Rows from block 7 of a small sound classifier, named by matrix and row number. Rows with one number belong to one neuron. Each number is 500 + 25 x the weight over its row's rms, rounded and kept within 0 to 999. All counts start at 0. Numbers have three digits each. After the name is the row's rms in percent of the matrix's.
After each neuron's rows are labels from the 100 clips, of 14976, where the neuron reaches its highest value: "responds to" is what is common among them; "loudest" is the band of the loudest frequency at the time of the peak. Only what is clearly more common there than usual is listed. The data: single notes of musical instruments (NSynth). In brackets: how many of the 100, against the usual share in percent.
# fc1: first MLP up (model.blocks.7.ff1.fc1.weight, 384x128), inputs 0-127
# fc2: first MLP down (model.blocks.7.ff1.fc2.weight, 128x384, transposed), outputs 0-127

fc1.69 107:478498523496511525543501492522492517491513459523498502470528551483537504506514480531504507521539518507553517514450505493466504480465518486471485481509458490500429496466493528534516514494523457470483517498502470515495497498479501490520526500508544456473507457560489521560524508544508490476478479499521506509550499467487479486507456472518503517487514463544524528481501471504536528498501
fc2.69 103:517523454467424504503505504507477442525512542552515572516539541525523491528463533506517516430529538511468497485470478493526497483502502531509510503535506460478536515520474502524507490509497502467487507539487514525472506488497493521506498525527507522527481484507535501481534468501491503509507497506496551512508519472476493476494502487483534471499502484487484539494509479438490514478481
responds to: pitch class F (95 vs 8.1); octave 4 (95 vs 17.2); note: F4 (91 vs 1.5)
loudest: 250 to 500 Hz (83 vs 14.9)

fc1.23 091:483510497519481511543530530517505500480503491510491536533503507505538509482536462487511540499496455524547520513486509497502479496534481513529457503549477535474482543482512473501505498495535470456522486503488492497469460505491502522506488524565551507429484519516487515502500523528554526512514493472487491512517504522491496475520517493498456494563442526498528487496533474491461492464503
fc2.23 111:502491526504513538524487512513509500504520520482523510543506514488490504486526503475555493488519481485508470503525563471470525544496475515478490486466460517465485489532529492534471472515503475465510449500503474502495470483440500503515515487513485554495446505454468507545455488486505487511480505483528512483490534493495499472495472491516527558499512506463561490521491516525552477538497
responds to: pitch class A (92 vs 8.7); octave 3 (58 vs 17); note: A3 (52 vs 1.6); instrument family: organ (36 vs 11.8)
loudest: 250 to 500 Hz (40 vs 14.9)

fc1.43 107:484476491494511464492459491511490466434452547462485504494561486523474511472498512459508448506531481495491474498493480505500498497486467459504460489481468487534504472497510464477536498505525534458521481524488485498516524493478512475494497500504435530516461477467481508505503476507516503466538511487502505494495522493496573461476482490509497490485527488516477506472570486488456504518484
fc2.43 099:462421465494501501500509499440444514507504519502519514499462525473518551504506465493521498487475526503480510479487502535488492460527510485507482477498474523482480498514506491448520490467522524563525484488487468499474527511521535502519469553499465499513495525538453496489514517489539454519510485527478461498470554498494503479500475478510492519521478490509525471487506497443505478478475
responds to: octave 5 (56 vs 16.2); pitch class D# (43 vs 8.3); note: D#5 (37 vs 1.5); instrument family: organ (32 vs 11.8)
loudest: 500 to 1000 Hz (43 vs 12.3)

fc1.75 100:501500501493483505512511537532522503529446517505492545515468502507522523497500513490516498446503536561539487479510451504521488489538483476530484510496501483523478470531519503511487487540494483529507478523475490546551519504488526504507525555526501508493488503539464514500562475472513505474519492501527482457513525451486525473483517496477492500573486533516531532482498525484511455526512
fc2.75 107:508487505532521513518537530568546539501485517501450510493487505530495485516469513474486470516488514514496496528478519509506535529480531480479521539496555474503507526486481508465533496486458522520519478486447514479533489523492515509492512559484517514497453519477492492517508453467526500487493512476485502509490507499523480548500544469509524509549496533532480487543480536486488563471488
responds to: octave 5 (64 vs 16.2); pitch class C# (62 vs 8.3); note: C#5 (46 vs 1.4)
loudest: 500 to 1000 Hz (60 vs 12.3); 250 to 500 Hz (33 vs 14.9)

fc1.292 105:494538498501472504488498477531474507466484482522439467493510527488506516512472474511503502502488481484526519484482472480510550498477455500479530469477520485487475501504524543534541495475486492462526486466506479477490492502523544541514506474498514449515472473547513534519510473471504512524502484495439543540507510522473515490526467490507570469512496536539513484464476535507487498539485
fc2.292 092:521526464485497456512511556513491459556496495534499470475485496511454519511500477494506518455501528479463518493478480444499512549494506499468515504503517516493482525495554486475509500499483450494521495507542508452510445451504465521512511475514436492546477507526532495506489475498503481502534555483503506521490497493482523518462512492501486505529515487487469514481470493493548528503465
responds to: pitch class F (62 vs 8.1); octave 5 (54 vs 16.2); note: F5 (32 vs 1.4)
loudest: 500 to 1000 Hz (46 vs 12.3)

fc1.87 089:516510518577479433514470500485512527518494480472464524511470476491478518490519479503540501486477515519474521542488479513543479495493490472556468449486497488525495547499528516499509467472454487479492493531540470485489533520517507524520514441446528535518506482481470532501486505502521492498510523516468471488486475529466468504532519502513486493471510511548477495518523500496497505458494
fc2.87 096:516505495511501538468456472496432493502532516525499494519509543507544452549476482460486519498480482476498484504477492513459500540529537514474475589495545459490522527516538498476493508483526482500503483476499471537500445519475480494523473530490489531504491480500510484496509477510520484529485457495531486545491480501513516468513488521475486515512526487497489510493458559501511506501495
responds to: pitch class C# (55 vs 8.3); octave 4 (50 vs 17.2); note: C#4 (37 vs 1.5); pitch class: D (28 vs 8.4)
loudest: 250 to 500 Hz (49 vs 14.9)

fc1.266 093:508489535539489470488471448531512516513495489459521490534497473498473493515514492471482468464523422519482485486531474487497510500503440483512502534455559507460493545483512492516507526508469511470491500527520518523480527537456507517531491538499519499531476506515490484492516497494480475534509456532496500489493462506482533460465464489488517497497509512526489534493546530501512543504459
fc2.266 096:521548522472478534495488480462538489523510506522512484510506520454503475500520491525469475496514507559525460525531535499499524499528522489520504486480475482506552445529512517478453443485486495511496499513524518501523484511537476536492432525474493457517522512485498465471506506494529454484497469500487473512509525482553491456492521480460541548498510487495488533496501521479492484488502
responds to: octave 4 (49 vs 17.2); pitch class D (35 vs 8.4); note: D4 (34 vs 1.5); pitch class A (32 vs 8.7)
loudest: 250 to 500 Hz (46 vs 14.9)

fc1.38 103:499520477469500456490485526472540541475520481493503506495528481470481431494501537508481507542520500468521502478508515500499537516475464508490473498534482522498497507498500504506511487507467460494538451507513493496525522515495553487496498460482467527483493514545482482495527517518531448524523492528468492480508475476494491531461466513534475529499513513505506509487573496478423514541475
fc2.38 098:502521505479553465501513538514544534479504512443473523511490526499485473521508459498490509518472484509521505479519539526463501449504504525513481443511477494524492487500507511509499511503504492487495477499508510517498539466515540449516494514478529465530490519514539531474490498511495529537489476521514501484536471542531507510494476540450535510501527527515486512485501491566517562467453
responds to: octave 3 (47 vs 17); pitch class C (41 vs 9.1); octave 5 (41 vs 16.2); note: C3 (38 vs 1.3)
loudest: 500 to 1000 Hz (42 vs 12.3)

fc1.31 103:509516492487497534509497502470519502466469493481531514518518559514494446460512531495499480452504494513547473549510493481486482509505466521511476479519466516505455470492512474513524485486514459510525522490482482439522488525491466500532481516468542491457473498489506465486501512507479510466495538519490446505504505485489504469456468460486507472483519483465503449491483497526437456505516
fc2.31 110:456530467472494503527535527534483477484550542512482448544515497464536521491515480495436513543477485561451532525526504508467483499509503498494515483511502502525497474487491523508510499533503489500500515539501512485528528516495556519530501461511500542545508500508506488451498496489475486485535504479483505468497543497461455485474495527514490525474505479512522507539538504501472459508488
responds to: pitch class A (76 vs 8.7); octave 6 (67 vs 11.7); note: A6 (59 vs 0.9)
loudest: 1000 to 2000 Hz (38 vs 12.2)

fc1.345 093:519508497504491489470480457535484508520486469531490546515469488485500486519546480457516514540496540484465483532453507508495540461511452516471525487477474513521488462486444513506491453480503513540508507488497475514509533540504476485497515484493494508453495527537483504485488551495489521466464508512521519470529510495539532486530507511514501537525528492519477509519442519449456490514486
fc2.345 096:519521533550517554520490518499440524478514465486534541506534469507469532465512487502552452497488494508470451506516522471498487472499461508537546493559459543505507463516514499521487478493453454483486485477490502475481502512482513513512482525454532459489492525495520480491499460489471504479496510496489472488491501493512535507535521502486523520509497494521508454477470532492486532510484
responds to: octave 6 (90 vs 11.7); pitch class E (70 vs 8.2); note: E6 (67 vs 0.9)
loudest: 1000 to 2000 Hz (81 vs 12.2)

fc1.174 080:488479523528490483515500454498482522483465483534481485478539496513500514525488461499469503491547548477512529528485479500501536511501501502535530477475541502484562508491523547518517438504500514495561499510547462497507510510506514481503518547502486499505500477530469463496488499485496516497511479464518522507477504548494485507521551487481539534529556503503489493480485562499461523504538
fc2.174 095:471508503509516508461508483528505487471485525496508514503479472511519457446476534518514515508537483473503552536494486539485471590506469502540522499501486503493515489518482494509516505494478491510519526514512430465524502525509516502477476480432490499430532509528477525493468470517511528539498507464506461518525468510493532516480511524484474500508502497480545498458469493507504516510497
responds to: pitch class D (61 vs 8.4); octave 3 (49 vs 17); note: D3 (39 vs 1.3)
loudest: 250 to 500 Hz (40 vs 14.9)

fc1.317 092:514506502489488505491523531499495516524470544499470520515550493492481507500520506550483511550524453547509527514538474498473524455478452515511493495494458474482526473478528461465523474494525475485524512528495531492511496492517499501519471513493506441493503480541498513506462533518581481486479496480536488544531457517517536504485526505526481543459472496501492487499507518514492531480514
fc2.317 100:486511514515491470542508473516489464495528476484512476499515519477502485521491493508503498527508522449520483528552496472516483487503468501512497556497549502517533544509460501531546475531442482493529491536487494484510559527522479456513526477489522533531455528516459468508504524519493513482464498506534491505516474487505460483502506485484515496464459482507410498519485496495504495516483
responds to: octave 3 (69 vs 17); pitch class G# (60 vs 8.2); note: G#3 (38 vs 1.4); note: A3 (28 vs 1.6)
loudest: 250 to 500 Hz (40 vs 14.9)

fc1.51 096:513524500485457454516425524512522447518531506542461464487494519507517485510513514504501491489479486474494512504539465513490472503495436517515550496510491458491489490514473475518525546504452500453461497481541492536565475495514493497470503514478486481496520518455486508499511509473480487533479481491512499475516496507435529496490510480472503475506520481524477458488502481511465512532506
fc2.51 094:495431489533505507535492536450471508498521534478510487444503474477474508478500480508506546492500483490585516519501499541518521532497516467503514482478486514480480481481475511518503505517523525507504478461513534508534505470493505516484523498472522507495468513544474504513478490478475550499462517491489523496476461442504545452502498495509472497490504482457464484492492529530527550493480
responds to: pitch class C (47 vs 9.1); octave 4 (47 vs 17.2); note: C4 (43 vs 1.4)
loudest: 250 to 500 Hz (44 vs 14.9)

fc1.160 105:483498536549462522494486489455515520469488480487444521517520481510520480493511517488475458478510485511476478506523447536542519493496502528520517467476488473486514496505448448454515477517519495484541448493506490488503533524467518517490564503516491526471468522495501494468510520482498504490444493522497475493500465486497476521490472458495502544500487524541510464482473545492456491510493
fc2.160 100:513522514516488516515508515484550537504461515501511532547480515483509482428487501481474456469486508503493499515480511484510523521495459514505506478480519508497498476541515489535503519479429444523477492503501513521481556501512523517543500523470473460522520505561525468516483561528458487498467512485485508499533511493530516484493502503457478523469518461500508519508511531511529528527497
responds to: octave 4 (71 vs 17.2); pitch class C# (58 vs 8.3); note: C#4 (42 vs 1.5); note: D4 (28 vs 1.5)
loudest: 250 to 500 Hz (60 vs 14.9)

fc1.197 109:496476541506451503495474482479567514517511477512487482499562507499500475532495478440471517485518529501475521478528529499515511514524511490531498495520508464503511500506512504500511523523528459526474506518498468464505468519483497517499469468523531517498513517542504445500521486458528510459504455522466473430486494475452489465492463530522484525492479491510488478469532530525494523487466
fc2.197 107:528495507560532508485548499478539501498514536510530526484525512511524554536506457514497479456515515469450515476496529502512475441484500472538507480521499496520520548515486493520471514525489542530473483505486477498497513495491503486508525452486518487479460516527512514527474510489477530478507433446503519497479497480531502538506513523516534470503460507510522485509502472552534501515509
responds to: octave 4 (97 vs 17.2); pitch class D (75 vs 8.4); note: D4 (72 vs 1.5); mallet (40 vs 10.8)
loudest: 250 to 500 Hz (90 vs 14.9)

fc1.240 101:512543489485469547496534546518495530492507472556487509493497496489507488535505478525494462521532515502532461507493419469510541501467495454516507467476482495473474487499492509516541539476533521484487531479531497515537527466510481518513481509508500472526547493515476490475471535500513474514499474481479508519488519467533475513484504526554478508499534533539498479487549468485482488498474
fc2.240 098:539499508494502493536515505508506460467513450460513479535498504480482484503497527500521558536479514508475482479537474511471480506459504511512482491502530524493480539562499533504501506472503495502502455524489521455578539504492503504501489502542515483500490481505522534496452496479490447486501512515482505485543496466536522527483484529488551490482511460517506480454506443532514511521486
responds to: octave 5 (44 vs 16.2); pitch class F (40 vs 8.1); octave 1 (31 vs 12.1)
loudest: 500 to 1000 Hz (45 vs 12.3)

fc1.20 111:524553528500488444527515551499502489503493554526464547486487523483505497539463501492474539511501522525527493540510509468496468486524530493498496502503507511498509474508469512488497496490505557507533537508487502455492537520509483495508494511444554525457503500531486513472482529510533502434514466491468469480511489461477526483446506517504506535486543520518524534489513503511493520514517
fc2.20 097:476482512470511521491490487489498474457521499484491461515522521490498536521454478459465471485540508491535507505449523456494504498479474482518447480459488515489526498525497508502560515511508549519520500547489536472571475484471510528513484517512534517536499515504470510475496518513483487438452477498503478466468504493488519477445490501501541508506515518517488498518518485540487478517478
responds to: pitch class F (96 vs 8.1); octave 5 (84 vs 16.2); note: F5 (81 vs 1.4)
loudest: 500 to 1000 Hz (80 vs 12.3)

fc1.295 094:475529542511499465490496499524542470426493468522508505480499467492507466481542499507495482519540495522509475480480473525497463498503496462521490516473484544430474519506537488522522494517491502464535461511516487482485486557470471508450504512470506490507513521524456520483499497502525516486539506467508526528504518482472496585517470507490510503504487504495513492514547542512486495520489
fc2.295 110:480485526554482493489505454500521476461500483534500493531490509500473499503560498477504491531527460518505519526483521504513497471540520496519461524474488513512548491527495484519481530523445496472532522443516498491480473465524469493484503521448540483523496467515529499491524481513530485472518516467500510494482555537439517467529519526486481497509516502512505531506464472493497519532547
responds to: pitch class A (92 vs 8.7); octave 5 (59 vs 16.2); note: A5 (59 vs 1.2)
loudest: 500 to 1000 Hz (33 vs 12.3)

fc1.122 096:500512504555478494485458485477479478554509532486487474529489511479496512490511475525523505457497523494498516516534528456498470511506529456507504457507525494482513469495499481494562480502464489538490514491520479444542492530505476519484528545488492462566535470467477499453487553494534537531488492506472512508474497496482498514486458487501504473538490503478498480468505486489515531475468
fc2.122 096:473551492516474484497487486510532545481509516527494492519562510472459470503519479504489476496535518506477486536477523496468527501500530478488526523493535492508467493500481469492497475576494481472456488546480492507482493529508512499500501512511497514489488470526559484452492494467476459472505544463462481505469465506531480520507504493480535466515494492478478524532503499481435536524527
responds to: pitch class D (65 vs 8.4); octave 3 (61 vs 17); note: D3 (49 vs 1.3)
loudest: 250 to 500 Hz (39 vs 14.9)

fc1.153 108:525494522489531495489477520532493527497439493500462559477505483520467471503483472509490502511498508529487535486479498517495582477488533492482513454498526508464456524514508490486517516535490504527493505517499480535475499528526504514484475463481507499514534526541458510501535512519523518491512454529499475503515473496536496483523486542527482497493465499482452465474488544527446474548498
fc2.153 093:527528513500550513458468489512484507504508521502436555478554489493508489499476522498484511519501533479510508477471481492499503518506537474537505491462504499500558497518462470489454472500498472491475507486478544535529499526483506519459510515526489509469487547505474550515499473487469480501550513514481518502534478507556480513479523506479500503506524553474454538540484524519482519488500
responds to: octave 6 (63 vs 11.7); pitch class G# (60 vs 8.2); note: G#6 (47 vs 0.9); pitch class: C# (40 vs 8.3)
loudest: 1000 to 2000 Hz (52 vs 12.2); 2000 to 4000 Hz (26 vs 7.2)

fc1.224 104:480507504514542494506489532513524476494489483557539447465506447521468454489529517484473509476477483502528470494509487537473488505505530482508511525508512463521489506482479509468507463534496488501506467498510488505514485492511507482469509511511491518541486470427456500496436487522525529478536483483448514498496525482519502434549511526510516544490483501505482464495506497535532496535482
fc2.224 095:490510500503489533529437524516518488529493494485517468493478521463506501484498482492495493473523489468536433529482474524520513484479487563462526527516525537507528490541508508503532487463536487504464494548512531521521505506502511504486485495503533479495474539460437504525482515494496460514529507516515508538508504498482496559484514466510450476484515519505504487503464477476430513506511
responds to: pitch class C (80 vs 9.1); octave 3 (61 vs 17); note: C3 (54 vs 1.3); note: C4 (25 vs 1.4)
loudest: 250 to 500 Hz (48 vs 14.9)

fc1.253 093:543488486514506537474483496476528510478476514544519511514542464490519483522539492501507533532532511542502441466472511501485500528540521498454471528489484507473506485519503524532471535434497487508531532499533479481494520493470479476535496529447537488534513467519513522461514548493512474481544499503484510501471497491476458501499478463500485517529442480532503495515492508523512504487479
fc2.253 096:531506520503529525540497465451496467475463507506475516542569524524476494499485480483538484498495486502489484496522539501493472479527520540518508524546441526479483496546490523506524496518502501471464506519490522473467530458507559518535543493500475542519548478476515522475486449480533510490513490465519505473506552518501512474501487476511515498509506510466477487482525526516490506503521
responds to: pitch class A (93 vs 8.7); octave 6 (73 vs 11.7); note: A6 (68 vs 0.9)
loudest: 1000 to 2000 Hz (61 vs 12.2)

fc1.238 093:460538481509480494541517499480530534521514491439492474524424505491474565546506499515505523498489483462503459525513519499519522485462496478466499465521507504477517465540520489497467527506517522525464476496520504530517462516506476504511514510446493538503503466510512511470518497505485453517512521529493515447482509498515481486515446486492504522489491494556522513479491540486465493512517
fc2.238 103:503507508494482510540495549512474549522489544515516507473528472498517540489469498510492514539511474490542490506493497492467545494505548508468549512489508455501506506533483476473525510532471521473508554504517520474541522461447484519469467497490520481481465473504497526480468505486524493532517495521512506505498507522530503484493468505495521485561558471493499499449524481468464524470476
responds to: octave 5 (37 vs 16.2); pitch class A# (30 vs 8.7); pitch class B (27 vs 8.6); note: F5 (25 vs 1.4)
loudest: 500 to 1000 Hz (39 vs 12.3)

fc1.124 101:505513517543525481456516505505529502485474507508458532492515523486522466535482515559485521463490506577533514476542525481529498455494514502483514471513496527487536471546501469506486480488471524492483510484448491474502504502497507501450478492498529478476541485511501454498491445504533504469497509500503476493531479521459503476472480481536471508482491505513466486475494473467441466500495
fc2.124 112:529523486503527500509443472518484540479476485529490500456456480472523474497507483554511475480538495522514470505496453524452498524473542515524504498508506528514496533524485481503507522516464495484463491500502490475459474495510470519500514447504512492504516519475533498463439509435454475460531472478482483499529486483489522494491520492511528488535516465550476512511507526515511545504512
responds to: pitch class G# (71 vs 8.2); octave 5 (66 vs 16.2); note: G#5 (62 vs 1.5)
loudest: 500 to 1000 Hz (62 vs 12.3)

fc1.204 100:490471504484465450497482510504537509535435465526496493521528553497496479481489459524500522520525472482481473512478494524524522435507496508447489527459492509499509471538525514532493486475541504525474519498481486487501523543475470518440523519492473491501460496491440510513489505523468515490537525524503480483499470464506476543524478517532503489491491547514504512506500496544515525480491
fc2.204 107:492539505495506487455492537538524496490502523492510482493518514521503481509539510502512526555480509484463509491513470511533478517487491453475513450496474490455481508440577478477506465517536517466475502494525503494481484481487506521547491513519436445521477532502562487470462459504500539474505481504483503500507502480475481496494524516471489491533505505493488514506505546515462497476516
responds to: octave 4 (54 vs 17.2); pitch class A# (43 vs 8.7); note: A#4 (35 vs 1.4)
loudest: 250 to 500 Hz (57 vs 14.9)

fc1.96 100:519519468484518492514460473465518512460495549533454500442493526512480485534532490500472509487503486466462520482480487547521491512498470517529564511494508519508484487537503482495491554467472475534497494502470504527458490508493485498506493533496501495476501497554497487531468493521525465511499542505519501509464469521505479488517486498518519533502549456457473517498531531518501500553453
fc2.96 089:533513549497443497493504485520472511515493531490503515459521432471509509540510480517457491516475518487511544513511506461486542509517502488505498521482507484486534507485514532471487496474445484504507517479520500477537517457511484529459506475458467463494537532505465459492512502479552505519514503553501491521528502513496462484483509473454537490520523528494527472538485519465499537497498
responds to: pitch class G# (60 vs 8.2); octave 6 (52 vs 11.7); note: G#6 (48 vs 0.9)
loudest: 1000 to 2000 Hz (40 vs 12.2)

fc1.338 091:546541487492465518458506550565475529492484522468475474474505498483535483460494521512471483477498512482454451520483558516500478508490516543525465521494516521455475496504495483499507502480515477506467543468521529519485522538490464521483454480500530518473491529489497510523517527470494552479500489497489476496548507480482487457490488494501532509483478510490543464525487482497496479464507
fc2.338 103:518518514497523482466474486496485491496510507522508519499549544506507509483534497523456515473526492532541470515512508486541513489521550491535460488462524512536520531505505511515480474520502531478503457511479469454503513503480487504547494494492491504490525543490482548466535497476439469526487488581467476541504504498502478517498514520484524535504489495529487529504455495509518453502456
responds to: pitch class G# (86 vs 8.2); octave 6 (78 vs 11.7); note: G#6 (69 vs 0.9)
loudest: 1000 to 2000 Hz (38 vs 12.2)

fc1.205 091:486516454474516533502466467513535486468508486515484516513471491544526470490520512448509526508511466509531481519538523508538486480522486470497480528453545514522541502485488554495474518484547446453509518493512505502517502511482477474552512468513534502496507503502493513506508487512521518481435525507484526530523485484504512512462485448463519517507521544468510493517507522555515508481515
fc2.205 091:490486525526474517453490487519477496496489485539510486520521517490500508526516520490556509477520504497514461507490541520500504506468482513496487498507545496466510516521509485499528517475483516519509467510476516450514512500484485476497529432497471519513491469533499457457516495489475436507505542469514504507482528520442542477467445466499510540457498467495477528507467456536520458509520
responds to: pitch class A (88 vs 8.7); octave 5 (52 vs 16.2); note: A5 (52 vs 1.2)
loudest: 500 to 1000 Hz (34 vs 12.3)

fc1.16 105:510488500464489493491497437492515534487433485487470535499460460538493521475506501494544522519468515547449495530484554521498522512513451558475481474466499489525514485501507496474515492528502476506481498464463498488526508505510533515513511503517484495473472494482464479546520505502518500541467452482484524486544483508513535477501463508496496457503465503521477501509519541530509475474487
fc2.16 115:527483529508483484539475497498469504533495478515490540496498501505471508460484511507524464532461511469496540494503503524520529496459524509501514471499532498480489476443459431483533473488516476509473505530487490505481470534541458504502530506494519508537454537462493465540518530463495537536484504438490500498538441485524501509493520496525497507475520551497506500496494493530531499483491
responds to: pitch class C# (97 vs 8.3); octave 6 (69 vs 11.7); note: C#6 (69 vs 1.1)
loudest: 1000 to 2000 Hz (59 vs 12.2)

fc1.365 102:526519498502503518534495531496553476509479490563516493531466460508515507533522511504511536498475503535489542512539502466512514485495463503501473491520574511476486498451512510541493520517505542526481468510484457450568518512503509538493511538505501503493493487509476541471496493509498532487497479489507471478519470482473518525487522499519481477500548508522519492481503518441495484523553
fc2.365 111:494536455445516478506465509486499548492486491483468508503487530491518501468504509480473498504465517524509491536493482500556527486522508541542498502536499512540523482486535480505516465487522529557518510497534517497505497466479554480504496522483510526490507475511494499487450550488475492480497477474572518483514483507545553506508499516487498510447502502498532496493500481486502438473457
responds to: octave 2 (50 vs 14.2); pitch class C# (30 vs 8.3)
loudest: 500 to 1000 Hz (31 vs 12.3)

fc1.332 104:529524481479480489476538506495503551510471536514505514481494501475514482570528484544432518513476545515536493499469521498523502416527519481467499500495490509534498510507522507503506522484516475478469481532487478461503477465497481494444506539490454474514515473500510493537495506501522496498497506472495493477501530535503492517468534488459517541513537486494467468519516558516502489498498
fc2.332 106:506439486534492524531537488466493514502478467537504496512493508505499493510501471518557510496528508466446481508501530447540489483492526550527483501535489517471473522500535485511492521505491514529521495506530517477537431503478512521482504497519471513540569474519509516513455539475440487510513486501498500522491497507493497513465480523470513477453470511472498468481486526489474472491517
responds to: pitch class A (65 vs 8.7); octave 7 (52 vs 7.9); note: A7 (51 vs 0.6)
loudest: 2000 to 4000 Hz (47 vs 7.2)

fc1.168 111:518535483528498489511496526530493572504525495510470504465484533479502466496532492490497521461533524478517486513491508484483541475500553501511519493447543513535497481467485535529505457482502478558549536496509515539493513489536491526508501470493492505506513526532514446516514465517519502522495474472471543513525541475515488435515507485490530525477487491498478514469522536481481492485515
fc2.168 105:474491506491503455511486526538510487484510507505468551443541506507510503462517552557474511462512500503495518490483539527509492481514543485553472470493500498505490487507513478477483486479507484501488512509480448441542480462501516526435506521502489525525492484483470489515561455471527485478501465490502486504501524519477491520500536513521470482494530488488474494530474493477554491524514
responds to: pitch class G# (99 vs 8.2); octave 5 (88 vs 16.2); note: G#5 (87 vs 1.5)
loudest: 500 to 1000 Hz (51 vs 12.3); 1000 to 2000 Hz (30 vs 12.2)

fc1.100 098:494474469511530482502518537537504508520483501494482508521466516509510488487519506495509507484517495500516506554490522533456496549543456496518479543492463506486478506470497520524508478548515471506492464492490489466473509522537539515489504535482516460465529497493438495488486533535502525524466489533506544502463488505519454467496472498506458462528500494466493472462530460462505481460538
fc2.100 096:478498513492494474539511476493523511499464489481493488499469504533512494500513473527504484509507463484540501478503515489477502509513477511476469465478492526497532487477544457512537492530498499477478496506510485484524473493526498474500538455516492488477468496478498526512538491421485485488458497494513519545478473478538493468555519527488484476465470474423464508456466500537520442479482
responds to: octave 3 (83 vs 17); pitch class C# (76 vs 8.3); note: C#3 (66 vs 1.4)
loudest: 250 to 500 Hz (45 vs 14.9)

fc1.111 098:500490444540505493519484517498539543478542479511472521526487481531526472494501514461516513485536480509514470483483485479497493502497514497533489520517521481466494490499477544464506533476472458471563521550471503465516520458508496487501500554519509546506478514501487454482511492521496496527517485510488501477485477481456510523481512537474505508547501486548495472491516553449531496467530
fc2.111 107:480500503467505505557480470471538547464448521496546535491490506480474511464488470530498500488518469487496494529458491509463461516544506502500518516500542478514472474523465504490491524508451494536488505530519484462469517478506489491491514512542527487473486519471464452504528528498476492506479483487525469474475486498509510461465515456517493478541478562472488494526544491507494482495517
responds to: pitch class C# (27 vs 8.3); pitch class D (26 vs 8.4)
loudest: 500 to 1000 Hz (34 vs 12.3)

fc1.348 095:501479503543476519538487479508531469480502524488471455454526517466490505557485497486443486536513523526464470490512513462477524481515486534491489486544501498521488460462487459518541502557501459486487498509509552517526494520544529442514515484505491495507488506519533515498507478469487492529507483481465508463520488452514533490513493520486503520479531544508468489479487492550492507499487
fc2.348 107:537481555506452548492453482518491497522510447479530502475476502512483481506493520515486496462525507475517516451514528465480479493526534550513509502479549477463484526497472520542509496481496507524508482503496476486461468501543461527489516501510504495495509457570513515493515557522467499530491490509504467495490519487497517478490493476528535461508510512507513489512454459507547467491477
responds to: pitch class F (95 vs 8.1); octave 4 (55 vs 17.2); note: F4 (54 vs 1.5); note: F3 (25 vs 1.4)
loudest: 250 to 500 Hz (45 vs 14.9)

fc1.134 108:526496544480481494499478498537523533515463519543479547479516483517466466445508478499451497461481513514492524529451503514476533482487509492491470516516530482516480520507501484506488510480524480520471455514466498469515475496475510530485508601465452506559496502488463484507501489491518512489529512487479462474512530476512527506520497491505482491543505487498507470519545505484514482473525
fc2.134 116:538523522484499490505515484517504507537486428495512499469536504482506481494455495482487507490491499518519506482503464495521506486501498482502461453525513524499482432490471473507480470508477508504502491484501451499512488459470476470548500500490499507529479478486500441502511506508512512507494525493475460491488483481559496509520488540489508440514462531539476445539509523536469485432530
responds to: pitch class C# (100 vs 8.3); octave 4 (98 vs 17.2); note: C#4 (98 vs 1.5)
loudest: 250 to 500 Hz (76 vs 14.9)

fc1.121 095:510493515496484503512480492522511516498461503460486536496491521519482513559508472491506539508500533509474453512472481532523489493505501507484455518502495520499498483480495505553461480510499501559492495486533494486501510468521494523502492491505492472496478425549504487445502555568461487479488511510493457489527477481539510464487470522509482505469559474526532518492536521516512458497479
fc2.121 099:484542452475520543468487532502531488514508522499504540492452495447490476508468476535478467497505492529495496539482519482495480527485515549488497497528473471515501522454507543494493494468472511497504524540541486500501502461543492497506497535511526534524484505508532511512457475496515473510533518463503502451540513487515517491502502520493462460510504556457497513485508508506530542490563
responds to: pitch class F (100 vs 8.1); octave 5 (93 vs 16.2); note: F5 (93 vs 1.4)
loudest: 500 to 1000 Hz (66 vs 12.3)

fc1.177 084:457499506502523488534529495498536503479494490516499458492478534535458456450520536447493485472502518528532474502488521489548518499542494492478476517538512487478524510486501507506507477521479521481488518509549502558503527526492533519538473525540519476520478450506462515502519538498506500474464522526490522528532537479485495521512460528520495505481493505503532486475452522484514468457472
fc2.177 092:483477501498522496522509492505513493525492529574498522517462494503474533463443493508548508529497477518487512499513557492476470520453495520474466505462519509471530433494477485487513484516538528518507498491510518497487517565478499466489498539496515462504484521504510495494463487476558490468512480481506528472474463535480526532487505501545536487463496495519484518529510508465511464487491
responds to: octave 2 (72 vs 14.2)
loudest: 250 to 500 Hz (37 vs 14.9)

fc1.230 095:514492485512508486538512486506514505518505525516482563531469523483500467486532547494525505543497509476495510544463493478518473461513507501473462474512534521461539489460489483504529448505472480465474499525561496529531491479527499510539509519491460514485513508497510490473531546507471470548459536495518551503494474514464495489510504491531511520493551525539454505484479506512491502495482
fc2.230 111:514522503479540522542508495476493448484483502570493472469502454475493506475483483514508538484460461484524531493492522507468475493522540474494509504473471453484501476487504550507483455496467500532508493522471498521502526483511539517509535530502489484527497509517493506511495475527574478534485501489486510478524468473525457463505481480551484528497448525528501496459527504488513496488526
responds to: pitch class C# (81 vs 8.3); organ (61 vs 11.8); note: C#4 (54 vs 1.5)
loudest: 250 to 500 Hz (61 vs 14.9)

fc1.274 098:472497479520524507472486492476489476503542464491525510532513529511521499508517531486503535502532490532483513507504487449519503489495488581495494457456529472538514440494526530514517467480483535527509492482454494480548545498506477487519510500462481468496455510522502489505538530509515523506540498527549505478528509486486531526465490478552504503468481493494503449517505490525459511485508
fc2.274 096:531537505491473475504511502510507465497502514504471501539516501551497465491500501515507492506533501501492450423511450497502512525463528482512509495525517497484495482489495517523524493499514503474528474427572507511507458466525505503512492489569491491464558489514503489458506572496509505533498529491507508513478503513474488511563521527483508534517529459508498515484517513488499483506493
responds to: octave 3 (79 vs 17); pitch class G (61 vs 7.8); note: G3 (50 vs 1.5); pitch class: F# (33 vs 7.7)
loudest: 250 to 500 Hz (33 vs 14.9)

fc1.64 101:521476510514503453509469517522564549482492464518467511538527459537508542515524501536512523466465470520474495506493483501473465489503483514459483502502465496510492465484468501491533510509528475485493564507499507515517485468524510535521455514544467471499488487526496525533469508502538527522485495520470505505515498506517477482523524518537498506516571471475497466487462502491484510536529
fc2.64 089:522430493451488487506545488540510536493482541488512507513492503489523494466497478495485493491473519511487518473520524506525510492478525516499493509531486511447501504491470528506453504471523497523522521502493496531455517506482541454523468513465543510524530493481485472468510517537496538500435519501539538480493467500498527522489476490470517492519498484540504504585491456468497487510499
responds to: octave 3 (62 vs 17); mallet (43 vs 10.8); pitch class C (35 vs 9.1); note: C4 (25 vs 1.4)
loudest: 250 to 500 Hz (38 vs 14.9)